From a checkpoint of a small image flow-matching model.
Model: 4.97M parameters, 32-pixel images, arch unet.
Training: adamw at rate 0.003, 6300 steps, batches of 96.
Data: trained on microscope photos of single blood and bone marrow cells, 194171 training examples, 3.1 epochs.
Rows from block 2 of a small image flow-matching model, named by matrix and row number. Rows with one number belong to one channel. Each number is 128 + 24 x the weight over its row's rms, rounded and kept within 0 to 255. All counts start at 0. Numbers have three digits each. After the name is the row's rms in percent of the matrix's.
Before each channel's rows are labels from the 100 images, of 14976 (inputs lightly noised), where the channel reaches its highest value: "colour at peak" is the nearest of a few named colours to the mean colour under the peak; "strongest on" is what is common among them. Only what is clearly more common there than usual is listed. The data: microscope photos of single blood and bone marrow cells. In brackets: how many of the 100.
# convs0: first 3x3 conv (model.enc.1.0.convs.0.weight, 128x128x3x3, each kernel summed), inputs 43-85
# convs1: second 3x3 conv (model.enc.1.0.convs.1.weight, 128x128x3x3, transposed, each kernel summed), outputs 43-85

colour at peak: pink (97)
strongest on: smear: peripheral blood (100); cell type: platelet (79)
convs0.19 157:100104128098138132048146071112138150125141136061143130141134132103117097105115123120089118119131119106106069055124114113124119107
convs1.19 097:109158134099118147151160115132137136126148160098136143120159126083099114101115120120145148166140123137136146127117139151139153108

colour at peak: grey (53)
strongest on: smear: peripheral blood (45)
convs0.105 132:087116151140080162128169123128147137126162156119165198156173158127121110150141141138113138130161146112144122115123152134125133120
convs1.105 155:162105126118139124125107131138124153103122121130124100070121092120159149099117124146131135136131118122131155158114112127145129111

colour at peak: black (52)
strongest on: smear: peripheral blood (44)
convs0.16 084:118134118091059087144087138126111131101108112152132152140124119152122086128114114124150119103177140100149113122072113128141143140
convs1.16 104:142121152145156102105144149105107102131118145118108138104139109129140172159122131119132132129117118120127147139226113156166109131

colour at peak: black (40)
strongest on: cell type: erythroblast (32)
convs0.36 093:164121152153167190129126134141170180140191167127159161125180160127121162121133129113120127116123123143161130153163157136126128156
convs1.36 119:114086123113143143138098138144119140137117070148126150122094114111098066134140132142114115137111132102076142122100121074129111088

colour at peak: black (69)
strongest on: cell type: erythroblast (40)
convs0.71 075:148078132113159112100160116119116149126116139107150166144109161111129114084121105109075126129088116110116096131070147112158169147
convs1.71 092:145143187129124102162126157127100130125105128122125154090151099120084135125117109143181151102095122075113184105152086147183123161

colour at peak: black (92)
strongest on: cell type: erythroblast (41)
convs0.64 120:145135152146171150131177128135171173132124169121160170164180141129122176116130122114121134116138127142163126126140129144145156117
convs1.64 102:108137128160086159163092136142114134118145080128121138094093085119096096120114130129148133121088134130123117113135104112142121121

colour at peak: grey (47)
strongest on: cell type: eosinophil (32); cell type: artefact (27)
convs0.23 094:123162115119091128151137129126118083071120106141156134135140141117118115148116135127145127111157130118184193182123134141151150145
convs1.23 071:107129139135135181113101145079105097165161148123180107112129150096118148107125101133132104154076115099132157158142129116165112114

colour at peak: black (46); blue (45)
strongest on: cell type: lymphocyte (39)
convs0.54 068:073139101116086129149112130138136169113109124130155187164157101131142125138133135134129128130168134124194098108126157124146117103
convs1.54 070:113133146127106140109131158066119087149153154143122097081129120093117125098103114105141109147107122097114147165145135149146159149

colour at peak: pink (98)
strongest on: smear: peripheral blood (100)
convs0.126 093:162130121149106134150106131089126075124110111148111133102127109141129107135135121129160126136145131104122201192136127141141119121
convs1.126 091:129148125144126132129146136098125125113120123113124126139110143097131177114145135121156159129135106173147136131149135184151113149

colour at peak: grey (61)
strongest on: cell type: promyelocyte (26)
convs0.7 098:143125135109199093117160151128107114090096119132140092100102125126129119138144153162112139155170156168125158130115102108125113149
convs1.7 147:122157129116091157108086109119077091130120130128164097123129110110159138138133119116155142139120110154145108102117165132125118147

colour at peak: pink (72)
strongest on: smear: peripheral blood (95); cell type: segmented neutrophil (44)
convs0.121 093:132136117143102143149134142099133058143111118148123129131127134159136123138131145135173135132171135177134188171141144142129130110
convs1.121 122:124126117141151119106133152113151147118143133142143123118118080099169163121145132107133135139115105143118143151161131138142114146

colour at peak: grey (55)
strongest on: smear: peripheral blood (100); cell type: eosinophil (63)
convs0.21 100:095166162141083147157134114136100121080143114138137132124130160163148126152135146152152129131165154112175162155130155161143135144
convs1.21 105:130155144171082128159140192124114126180145135143146114151101136116135179124112132119178138115074135145146101152136086124133130147

colour at peak: black (100)
strongest on: cell type: erythroblast (54)
convs0.51 154:141114137115141121144142152150096146127137124148110108140093131077104094103107102115094111115102092104086097117092082088088109136
convs1.51 104:124112133107136135097100181107121102155120139156138178101152124109116135116130110100097135136164125114108160159139161140127138130

colour at peak: grey (54)
strongest on: cell type: lymphocyte (39)
convs0.24 092:101150140122113125146127127139122080141114127131148166123147137147127162154131139133151125114122137145161177170118172136148143129
convs1.24 072:120122125169133138132114153105123118135136108155166151114153152088111119115133104121150122152118107090100150127149104128137127099

colour at peak: pink (95)
strongest on: smear: peripheral blood (100)
convs0.124 088:123162073115107121155129155099174135124152139158131138152173152127077112124068122121101122088122086080154179174096084087118118112
convs1.124 111:133113117156131109115174106125167101142097100104099129113107099122164141122134123120099119101169150117133149165149137159122140099

colour at peak: grey (65)
strongest on: cell type: promyelocyte (27)
convs0.89 101:126137100157096158121146118127187107130149117128177130129168145144145120115127119127159110125208128152134140137156123126143159130
convs1.89 109:149142121154135163112086108086121134114175157119159106129071091102111132143121115124126160120087131167117134147148186143165086126