{"model": "image flow-matching model", "dataset": "microscope photos of single blood and bone marrow cells", "train_examples": 194171, "image_size": 32, "horizontal_flip": true, "conditioning": "none", "arch": "unet", "objective": "flow_matching", "cond_dim": 128, "logit_normal_time": true, "norm": "groupnorm", "hidden_act": "leaky_relu", "weight_standardization": false, "widths": [64, 128, 192], "blocks_per_level": 2, "scale_shift_norm": false, "attention": true, "upsampling": "pixel_shuffle", "init": "kaiming_normal", "residual_init": "scaled_by_depth", "optimizer": "adamw", "learning_rate": 0.003, "beta1": 0.9, "beta2": 0.99, "eps": 1e-10, "max_steps": 6300, "batch_size": 96, "epochs": 3.1, "lr_schedule": "cosine", "final_lr_fraction": 0.01, "warmup_steps": 180, "weight_decay": 0.4}
Rows from block 8, named by matrix and row number. Each number is 128 + 32 x the weight over its row's rms, rounded and kept within 0 to 255. All counts start at 0. After the name is the row's rms in percent of the matrix's.
# convs0: first 3x3 conv (model.decb.0.0.convs.0.weight, 128x256x3x3), inputs 148-151, a 3x3 kernel for each
convs0.0 092 [164 121 128 115 112 138 155 170 143 129  82 117  90  97 124 114 116 123 142 147 130 150 150 156 119 124 134 103  77 106  95 127 127 127 154 122]
convs0.1 072 [111 111 123 149 155 108 138 165 152  92  84 119  95  67  64 135 102 127 204 193 183 206 191 195 200 192 188 112 105  75 134 153  87 140 152  98]
convs0.2 089 [117 128 120 119 117 138  94 122 121 160 136 134 151 144 163 155 175 180  88 106 118  98 119 118 121 125 119 141 139 126 115 106 103 133 132 138]
convs0.3 090 [107 133 123 123 143 138 106 136 131 119 128 123 117 121 125 128 121 118 168 143 126 151 115 115 152 130 119 107 105 123 101 119 175  97 118 140]
convs0.4 104 [149 129 178 113 106 147 139 183 163 104  85 118  65  49  79  96  92 125 103  89  54  87  80  56  89  62  50 126 105 120 102  92 153 121 166 153]
convs0.5 095 [166 133 144 144 121 116 129 147 102  95  64 100 107 107 124 153 126 110 129  91 118 118  90 104 136 104 117  64  76 109 103 119 128 138 153 109]
convs0.6 129 [103  77  90  77  65  74  79  68  77 125 104 117 103  83  93 136 112 124 150 147 135 162 161 150 144 145 140  94  69  74  69  38  61  73  48  75]
convs0.7 098 [110 158 161 146 127 167 112 113 126 153 154 134 149 141 113 134 130 119 163 166 160 161 170 180 147 144 159 123 138 120 109 105 110 110 137 106]
convs0.8 099 [133 154 146 145 121 151 148 128 129 180 127 132 155  90 114 184 109 131 111 127 122 137 150 144 113 115 118 132 156 101 166 102  91 141 103 100]
convs0.9 099 [168 119  71 150 107 143 162 137 116 127  94  88  97  97 157 106 130 155 114 131 174 117 132 152  85 129 114 148 183 121 117 136 136 131 131 140]
convs0.10 103 [ 86  81 108 140 156 136 169 186 158 121 118 107 129 120 107 125 109 103 108 123 121  98 119 123  92 109 108 119 154 151 115 126 135 140 127 141]
convs0.11 103 [ 61  68 137 125 106 132 179 161 145 129 105 112 121 105 115 116  81 126 128 135  97 103  75  99  87  92  83 125 157 127 152  96 111 141 121 156]
convs0.12 080 [203 209 142 169 221 172 127 174 146 173 170 155 163 163 157 145 181 178 127 119 129 128 126 140 134 133 131 115  89 142 133 129 139 123 133 120]
convs0.13 111 [ 99  97 101 111 131 112 134 154 145 123 119 130 128 144 132 136 137 137 102 118 111 110 119 117 104 111 109 125 125 125 125 129 126 128 125 115]
convs0.14 087 [138 151 188 133 169 174 112 178 127  89  98  80  84 101  93 142 141 108 115 118  96 100  94  78  97  98  78  90 143 161  99 142 191 101 109 136]
convs0.15 097 [113 131 118 137 143 138 148 105 108 126 136 120  90  89 131  41  39 116 103 102  91 124 129 108 112 123 105 120 177 164  96 132 167  79  84 136]
convs0.16 099 [165 160 123 139  73  89  99  55  56 133 145 156  93  73 116 118  76 112 107 111 112 139 179 162 138 185 157 155 166 155 136  92 133 107  71 106]
convs0.17 107 [133 142 158 101 127 127 130 148 141 114 118 145 119 136 101 143 155 108 114 143 136 115 118 121 152 145 118 111  82 132 140 149  84 125 144 108]
convs0.18 091 [144 104  71 179 150  92 135 133  88 173 120  85 185 148  93 150 169 127 124 144 167 119 137 182 123 123 152 128 106  92 131 112 103 130 125 102]
convs0.19 106 [104  90  61 118 133  79 132 146 124 168 143 103 162 121  60 121  94  61 102 120 136 105 110 142 101 116 143 144 104  82 158  82  68 154 132 103]
convs0.20 100 [117 101 138 130 150 117 161 152 131 164 146 153 135 115 110 125 126  97 111 102 102  84  55  67 111 110 101 127  59  97 155 201 166 121 135 153]
convs0.21 088 [ 86 114  95  87 162 124 185 141 155 147 116  71 125 124  59 104 112 135 130 155 144  89 106  99  77  76  70 114 127  99 129 159 115 121 102  96]
convs0.22 123 [ 83  95  85  88 154 112  98 114  88 112 113 126 113 155 135 137 135 135 170 169 174 183 173 167 181 168 175 110 122 124 113 137  99 126 110  99]
convs0.23 103 [123 120  78 134 121  83 151 175 122 144 134 125 132 122 111  98  73  85  94  99 104 116 104 107 115  98  98 153 176 153 141  95 102 134  96 100]
convs0.24 104 [154 153  58 146  91  89  95 109 117 129 126  95 107  90 125 131 138 168  66  74  55 108 140 108 109 125  90 142 172 150 137  84  93 118 138 142]
convs0.25 093 [134 154 120 103  92 126 102 146 147 139 139 151 114 101 191 105 126 199 147 161 169 168 165 144 186 165 130 108 152 159  78  22 148 104 122 115]
convs0.26 096 [  4  35 110  63  93 130 122 167 147 102  61  97  90  64 128 120 148 159 161 160 147 122 121 122 120 101 108  34  64 115  62 114 156 139 188 175]
convs0.27 112 [ 72 133 168 118 173 131 130 141 107 144 125 122 132 131 133 128 148 173 168 122 103 143 116 116 119 109 148 134 148 119 157 110 116 150  97 175]
convs0.28 107 [131 110  73 175 177 106 160 194 122 164 115  96 191 148 104 177 151 115  89  98  89 104 111 107  97 108  96 151 125  99 194 145  93 150 156  90]
convs0.29 102 [177 100 138 245 101  77 156 148 154 157 132 133 176 114  98 139 128 120  64  82 104  74 117 152  64  76  69 150 150 122 148 149 135 127 160 162]
convs0.30 095 [108 151 107 155 132 113 103  95  98 135 143 167 141 133 145 147 123 192 125  97  49 138 145 105  96  95 115  99 146 114 142  90 109 136 159 148]
convs0.31 095 [141 133 123 155 151 138  99 158 109 147 147 138 164 143 161 176 153 155 125 147 153 114 154 151 109 124 131 142 111 114 176  74  86 132 177 153]
convs0.32 108 [143  84 115  84 120  95  82 149  99 135  80  90 104 112 123  99 121 131 123 104 113  86  71 102 111  95 138  98 134 149 137 159 138 124 126 137]
convs0.33 111 [112 161 158 143  83 155 109 120 142 130 138 153 121 109 137 121 156 127 135 128 143 140 151 146 127 145 138 128 123 111 139  71 115 123 123 126]
convs0.34 098 [107 108 102 130 157 128 125 107 106 158 136 107 181 156 110 132 127 108 103  70  82  69  35  61  94  55  92 137 138 111 145 140 133 120 123 115]
convs0.35 101 [ 99 115 108 122 145 116  99 159 105 128 120 128 130 131 123 134 118 131 129 141 127 133 146 145 134 147 134 125 135 133 123 140 115 130 115 135]
convs0.36 114 [129 137 134  99  77 106 125 106 117 128 128 118 121 115 113 118 121 106 120 124 120 135 140 127 135 140 133 124 111 122 105  71 118 119 121 136]
convs0.37 087 [103 124 117 113 141 129 123 148 108  99 106  73 133 119 108 116  51  33  99 130 155 141 159 174 163 167 169 168 178 130 184 174 126 115 115 104]
convs0.38 086 [113 107  87  74 126 124  75 135  96  68 119 175  41 150 205  55 138 152 177 141 130 198 154 142 190 160 163  67 103 117   0 174 187  53 134 126]
convs0.39 098 [159 176 174 109 114 139 116 110 153 107 106  97 117 134 117 122 128 122 123 118 100 137 136 109 115 118 113 120 117 114 102 130  93 100 103 110]
convs0.40 118 [115 128 117 117  90 105 107 115  98  83 101  99 127 132 108 145 180 134 130 117 121  93  87  96 108  86 104  99  95 116  91  76  99  96  98 112]
convs0.41 118 [147 137 127 129 170 126 146 170 159 132 137 115 131 148  95 126 125 121 152 170 183 141 139 171 140 149 178 114 124 105 121 135 122 120 117 131]
convs0.42 095 [161 150 109 116 111 140  79  67 125 122 108 138 135 127 153 149 161 136 136 133 133 152 138 131 141 134 152 107  57  83 118 132 109  86 134  78]
convs0.43 102 [ 92 134 127 120  68 135 132 136 110  97 159 117 128 134 149 172 144 105 134 162 155 144 166 150 169 166 144  65 152 141 105  72 128 131 100  98]
convs0.44 090 [135 152 138 132 124 125 135 134 119 116 134 126 152 166 144 159 158 126 146 138 128 125 115 112 108 115 120 108 122 127 120 114 115 134 140 112]
convs0.45 095 [137 139 132 129 105 137  69  56 111 130 134 147 149 142 171 143 128 141 129  96  78 147 147 129 151 166 158 143 142 113 161 101 127 151 149 157]
convs0.46 090 [ 73  93 134  96 123 116 139 122 140 164 163 135 157 127 126 149 126 158 138 119 126 105  56 110 120 105 123 123 131 127 154 185 106 124  95 129]
convs0.47 099 [ 97 123 115 108 142 139 129 126 120 108 142 132 113 133 133 107 122 118 179 159 177 178 149 161 180 152 175 130 152 137 145 158 157 146 140 131]
convs0.48 084 [158 179 188 134 157 157 134 147 156 101 119 122 113 154 146  82 106 144 171 176 172 192 192 180 194 187 168  79  98  85  81 107 108  85  84  90]
convs0.49 105 [103  98 112 119 144 159 132 119 116 141 159 151 121 138 124  92  98 114 103  98 107 113 113 115 100 124 111 132  81 138 101 125 159 115 154 135]
convs0.50 094 [102 120  95 190 166 141 135 180 143 173 125  71 117 114 138  64 161 129 143 115 106  98 107  78 123 147 119 139 162 121 110  80 146  98 188 157]
convs0.51 085 [167 118 118 121 128 141 132 109 137 108 149  92  85 136 147 118 107 112 116 122 125 133 108 124 132 114 123 137 127 113 114  76 163  78  65  85]
convs0.52 102 [128 142 106 129 142 169 113  92 164 145 155 128 149 168 149 127 146 118 115 130  95 140 163 118 120 128 114  78 106  72 124 130 101 111  82 113]
convs0.53 107 [130 142  99 114  91 174 119 155 129 148 170 122 132 123 168 120 149 149 108  86 100 114 126 131 130 127 123 123 146  83  87  86 137 117 134 128]
convs0.54 089 [133 143 116 162 178 143 124 146 123 150 139 126 165 163 152 142 143 130 171 177 197 174 171 185 188 179 191 114 109 113 135 126 126 121 113 120]
convs0.55 107 [208 117 116 145 135  93 131 138 132 131 115 153  85 131 134 108 129 115 107 115 119 109 117 139 106 115 126  87 129 129 143 130 147 133 132 137]
convs0.56 095 [ 93 120  84 159 164 126 102 113  87 115 169 166 120 142 132  88 100 132 129 115 113 101  79  81  99  91  83  94 119  99 113 153 140 107 101  98]
convs0.57 086 [ 73 134 113 145 166 151 108 117 117  80 116 111 147 190 182 144 172 158  81  95  93  62  89  88  68  85  72 120 134 127 133 135 129 112 116 134]
convs0.58 119 [ 66  88  62  52  69  74  48  55  58 100  97 109  83  87 101  96 101 106 116 128 114 126 133 115 107 120 106  54  52  53  40  20  39  48  47  62]
convs0.59 112 [143 195 131 146 228 181 121 149 134 137 177 136 168 231 176 128 160 129 109 101 124 129  99 123 110 100 120 132 139 137 133 166 138 132 117 100]
convs0.60 097 [115 120 125 170 115 112  81 101 125 123 133 113 173 144 121 148 127 105  45  42  18  55  79  51  87  92  80 144 153 119 152 101  89 131 122 134]
convs0.61 111 [138 168 170 179 197 148 183 133 169 173 150 109 167 172 120 126 140 132  76  56  48  75  44  34  64  33  47 138 145  95 138 169  63 144  76  82]
convs0.62 077 [138 167 141 154 172 163 139 155 145 121 147 142 150 151 168 127 140 144 158 181 188 181 197 203 167 179 199 131 152 130 143 146 141 120 134 122]
convs0.63 099 [185 176 178 150 122 154 131 132 145 149 174 195 165 183 209 180 200 193 107 122 120 123 151 142 122 134 130 152 171 156 143 158 164 151 177 145]
convs0.64 086 [ 83 169 162 137 221 192 116 142 122 118 216 166 157 255 219 133 133 132 135 106  98 133 113 110 108 133 135 117 189 157 153 174 108 152 124 128]
convs0.65 106 [135  91 128 155 133 118 101 101 136 116 152 124 154 140 122 125 110 140 112 133  99 115 132  89  95  95 101 148 149 138 126 151 162  87  81  43]
convs0.66 091 [ 25  58  52  61 163 134 111 219 121 172 163 147 168 208 157 141 181  92 161 185 159 154 161 127 137 116 106  77 123 133 102 227 150 125 173  68]
convs0.67 082 [110  99  84  90 105 116  76  91 102 125 118 125 115 101 106 133 109 103 245 244 255 237 240 246 230 226 242 129  95 100 123 129 119 127 139 137]
convs0.68 083 [128 146 137 146 141 141 117 130 150 117 144 133 132 175 164  84 149 135 217 211 206 232 225 218 223 217 214 106 105 121 126 142 139 134 151 149]
convs0.69 083 [128 106 127 102  92 105 130 143 115 163 162 126 140 131  92 173 168 125 141 116 141  96  58 104  76  63 119  82 127  98  86 212 117 116 134  99]
convs0.70 088 [109 121  94 140 173 126 133 145 104 161 126 131 162 154 112 132 122 112 108  90 112  92  61  90 120  91 120 131 140 101 129 132 107 112 122 105]
convs0.71 122 [116 124 122 134 129 108 105 122  79 147 137 141 137 132 133 145 143 136 121 112 120  87 106 128 119 122 131 108 106 101 121 121 137 120 135 143]
convs0.72 090 [168 166 183  96  78 164 107  66 131 116 143 139  94 126 132 106 105 159  81  60  58 115 110  86 113  91  76 136 175 159 147 121 153 134 130 140]
convs0.73 113 [110 112 120  70 105  90 101  61  98 110 121 121 111 119 130 134 130 149  90  90  91  95  92  86 103  90  75 128 119 126 130 121 141 115 120 148]
convs0.74 104 [138 149 137 167 157 129 131 170 132 117 115 117 126 137 123 116 115 109  96  88  78  58  61  72  83  76  77 127 124 127 132 141 140 135 155 178]
convs0.75 121 [153 149 163 127 127 129 129 138 133  97 113 113 114 145 136 122 133 137 187 191 188 193 186 186 195 186 187  94  85  92  92  96 127  99 125 137]
convs0.76 071 [128 149 122 141 147 136 134 150 135 178 179 135 203 230 167 172 217 173  48  85  80  83 121  91  72  98  71 122 135 108 158 242 161 110 157 112]
convs0.77 082 [124 128 102 177 166  95 105 137  99 158 154 154 212 203 164 178 184 157 161 177 168 168 184 179 161 171 174 158 165 140 215 184 149 168 162 143]
convs0.78 086 [123  99  93  98  68  98 127 181 117  86  97  97 105 116 121 129 116  94 137 117 116 142 116  94 101  79  89 122 140 125 103 161 162 114 116  83]
convs0.79 096 [ 80 145 120  89  85 123 110 101 112 163 195 183 159 192 214 147 186 206  77  95  66 107 135  79  82 115  71 110 108 123 137 144 169 126 134 130]
convs0.80 096 [135 164  88 108 192 199  83 133 135 127 167  86 117 196 145  83 102 107  88  82  82 151 124 108 147 142 123 143 164  86 143 196 130 103 122 122]
convs0.81 111 [132 117 151 139 148 101 149 133  94 150 110 158 169 130 134 148 128 128 123 128 119 137 109 118 141 109 100 130 101 103 140 139  93 138 138  85]
convs0.82 114 [ 87  71  54  89 104  71  68  92  70 155 131 132 151 139 129 126 134 132 110 115 112 122 128 130 120 123 129  81  71  80  75  80  85  82  86  85]
convs0.83 106 [ 98 146 117 130  80 135 163 171 160 123 163 140 117 124 159 133 158 138 132  99 126 140 119 126 130 133 137 120 140 148 127  92  94 128  97 126]
convs0.84 103 [ 42  71  46  73  98  88  66  67  65  68 115 107  86 101 101  61  60  69 127 136 116 152 166 151 129 154 133  84 110  90 100 112 103  85  94  90]
convs0.85 095 [131 147 114 130 176 127  73  89 100  95 116  89 136 156 113 115 129 101 114 118 127 106 109 119 112 114 112 114 134 122 145 201 134 134 134 123]
convs0.86 080 [141 146 141 151 141 155 160 147 154  95  79  85  89  72 111  84  70  91  55  77  61  89 122 106  90 106 100 139 167 131 164 178 149 141 145 151]
convs0.87 136 [136 142 144 147 162 155 122 147 123 114 121 116 133 138 128 130 136 124 101  97  96 120 125 110 126 124 119 118 135 127 136 153 139 134 142 136]
convs0.88 082 [141 147 174 125 121 121 136 124 129 111  98 144 101  88 115  77  79 106 123  89  80 155 134 120 140 129 120 131 167 147 123 175 121 104 135 118]
convs0.89 101 [ 94 118 103 124 182 124 110 110 128 106 152 130 141 168 108 131 109 136  41  72  79  62  94  87  71 118  85 144 151 132 154 176 111 113  90 123]
convs0.90 096 [107 167 158 142 169 132 140  96  52 133 149  75 158 106  73 135  87  85  88  64  36  74 110 120  90 129 110 144 174 119 154  83 106 135  99 105]
convs0.91 085 [103  75  60 158 175 121 158 196 147 149  90  78 138 137 115 173 208 190 144 172 169 119 128 132 146 151 135 130  83  88 160 143 121 161 163 135]
convs0.92 106 [136 135 169 136 141 133 128 157 106 158 100 116  95 129 124 116 115 101 107 103 100 111 105 107 132 141 174  60 143 139 150 136 125 141 137 129]
convs0.93 091 [122  91 128  96  58 136  89 106 128  95 104 146 108 104 164 146 129 147  89 108  90 134 152 125 137 133 118 126 113 143 105  90 169 122 137 168]
convs0.94 088 [158 166 145 134 128 162 114 124 153 129 153 144 131 160 147 107 135 122 144 146 130 163 172 143 155 158 136 104 120 149 105 124 148 111 134 154]
convs0.95 098 [114 142 132 107 101 108 119 146  92 140 112 134 120  91 137 104 111 134 104 123  88 129 161 122  86 102  81 181 154 130 143 107 128 149 160 131]
convs0.96 088 [148 157 165 155 178 173 157 202 172 160 166 172 169 171 185 176 189 177 133 147 148 133 147 145 128 136 138 124 128 143 133 149 170 126 166 135]
convs0.97 096 [101 124 148  98  85 136 107  75 104  90 130 164  68 107 160  64  81 138 154 143 148 161 140 155 126 128 145 116 134  94 114 128 143 120 113 141]
convs0.98 104 [144  99 107 146 132 133 153  82  89 131 132 138 112 127 137 151 107 118 130 120 148 144 116 118 140 139 119 120 140 134  93 133 151 114  99 107]
convs0.99 094 [140 127  87 152 151  78  99 107  67 128 131 111 147 148 113 136 143  98 118 112 128 113 123 148 139 154 158 123 139 152 130 109 131 123 131 113]
convs0.100 093 [ 36  98 136  65 171 151 109 138 103  98 111 133 104 171 155 105 142 138 121 125 127 147 118 118 133 101 101 115 128 126 136 182 130 128 130  90]
convs0.101 089 [115 129  87 110 165 132 131 160 146 165 168 128 164 163 135 151 106  98 115  89  77 133 104  75 130  99  68 144 193 132 164 158 108 140  92 102]
convs0.102 107 [120 124 105 150 150 120 130 162 120 133 122 101 114 121 104  87 111 105 123 127 117 125 128 131 127 135 137 122 132 116 121 136 120 121 136 136]
convs0.103 127 [ 51  47  47  62  60  57  72  65  53  92  90 102  78  87 100  83  90  93 126 120 124 122 114 120 120 110 119  87  84  94  83  86  95  92  94  93]
convs0.104 102 [136  77  91 189 122 100 192 148  93 110  72  63 160 131  69 166 148 108  88 106 107  86  98 111  97  79  93 141  99  56 150 115  74 137 125  85]
convs0.105 101 [ 91  93 118 118 143  96 123 168 181 138 159 127 151 141  80 139 119 155 171 163 121 166 157 155 136 149 126 125 133 110  99  87  93 126 137 149]
convs0.106 083 [ 85 103  96  73  96 122  66  92  92  72  78 104  79  71 103 112 103 109  15  16   2  44  50  33  21  20   8  56  24  79  24   7  81  74  91  83]
convs0.107 105 [145 102 117 127 147  99 142 162  58 130 105 141 147 122 135 136 137 143 102 136 164 128 150 157 148 154 135 133 104 130 131 114 160 132 149 124]
convs0.108 102 [ 92 100 113 104 174 210 141 169 161 129 107  83 107 162 139  98 127 101 106 128 122 132 132 125 119 124 135 128 125 143 145 164 193 144 162 134]
convs0.109 090 [141 145 110 102 168 134 109 146 137 118 109 123 123 156 158 146 166 181 149 148 143 159 150 144 164 151 140 140 125 142 119 141 125  96 106 110]
convs0.110 091 [127 192 115 157 177 108  90 105 106 117 160  72 143 136 118  79  93 114 152 117 119 146 124 119 139 127 118 157 188  90 143  99 101 101  96 122]
convs0.111 075 [106 102  83  95  95  95  84 121  97 133 140 131 108 103 120 114 141 127 114 123 131 143 163 153 128 152 143  98 103  76  74  44  68  86  93  96]
convs0.112 081 [164 176  94 135 140 116 109 100 105 153 172 147 161 157 157 123 119 161 148 138 155 142 135 135 147 144 143 136 150 143 152 145 159 167 143 155]
convs0.113 101 [ 81 119 148 153 142 132 151 181 149 112 116 137 107 113 132  83 110 125 166 163 144 134 155 146 107 129 122  90 143 142 154 152 125 145 138 135]
convs0.114 110 [137 138 133 121 151 135 143 140 155 125 110 132 103 110 130 113 126 152 109 127 134 119 120 130 132 126 123 131 111 101 115 112 112 104 127 137]
convs0.115 103 [134 158 146 125 151 169 117 135 165 106  97  87  92 101 105 111 127 128 172 179 183 181 177 178 171 169 172 110 115  98  96 115 103 103 119 132]
convs0.116 111 [126 141 117 153  67 118 127  87  92 129 104 131  96 100 150  53 122 149 158 117 126 133 127 146 103 144 145  84 136 115 116 106 124  91 102 113]
convs0.117 106 [196 151 163 130 131 124 167 161 146  92  90 105  85 146  97  77  92  78  69 115 104  97 114 110 141 131 142 122 151 141 129  92 138 135 128 158]
convs0.118 089 [ 93  79  77  98 165 129  57  61 111 144 171 160 169 200 166 122 124 124 148 145 157 131 123 140 110 115 130 129 121 135  98 134 151  91 126 112]
convs0.119 102 [162 151 127 118 136 153 108 125 155 140 129 119 128  82  68  96  68  63 171 167 137 154 157 134 115 112 105  88  90  96  70 130 124  98 130 116]
convs0.120 115 [112 101 107 111 108  86 115  94 118 119 137 138 159 172 126 116 109 118  58 100 122  77  70 107 100  87 137  88 106 116 127 132 105  92 132  98]
convs0.121 129 [139 126 127 139 145  79 139 160 141 148 137 151 148 123 126 139 147 144 123 123 124 152 152 137 157 162 142 126 134 130 124 120 101 119 131 119]
convs0.122 096 [ 87  67  98  95 126  94 104 100 144 114 145 169 133 170 211 154 167 152 101 134 148 123 168 158 144 157 146 125 145 167 155 151 109 149 138  99]
convs0.123 150 [111 106 117 100  79 100 100 107 109 131 122 128 132 117 121 136 137 135  82  79  86  80  79  84  86  84  88  70  64  73  85  84  61  82  88  69]
convs0.124 097 [125 103 123  99 140 121 136 144 119 114  98 118 135 144 129 147 136 125 132 141 130 134 134 137 164 150 155 146 140 143 137 181  98 122  95  89]
convs0.125 115 [143 102 145 125 102 123 130 128 128 136  99 124 128 106 105 138 138 113 130 164 155 116 136 147 116 124 151 164 126 111 155 103 147 129 131 113]
convs0.126 109 [180 173 171 177 180 181 172 161 178 141 125 111 140 129 118 132 125 123 151 154 155 150 153 154 141 150 151 162 153 148 155 143 148 152 137 145]
convs0.127 092 [144 143 157  92 177 104 112  77  89 171 136 153 118 147 166 147 123 146 133 140 142 174 171 145 141 149 159 150 163 136 133 102 145 174 165 124]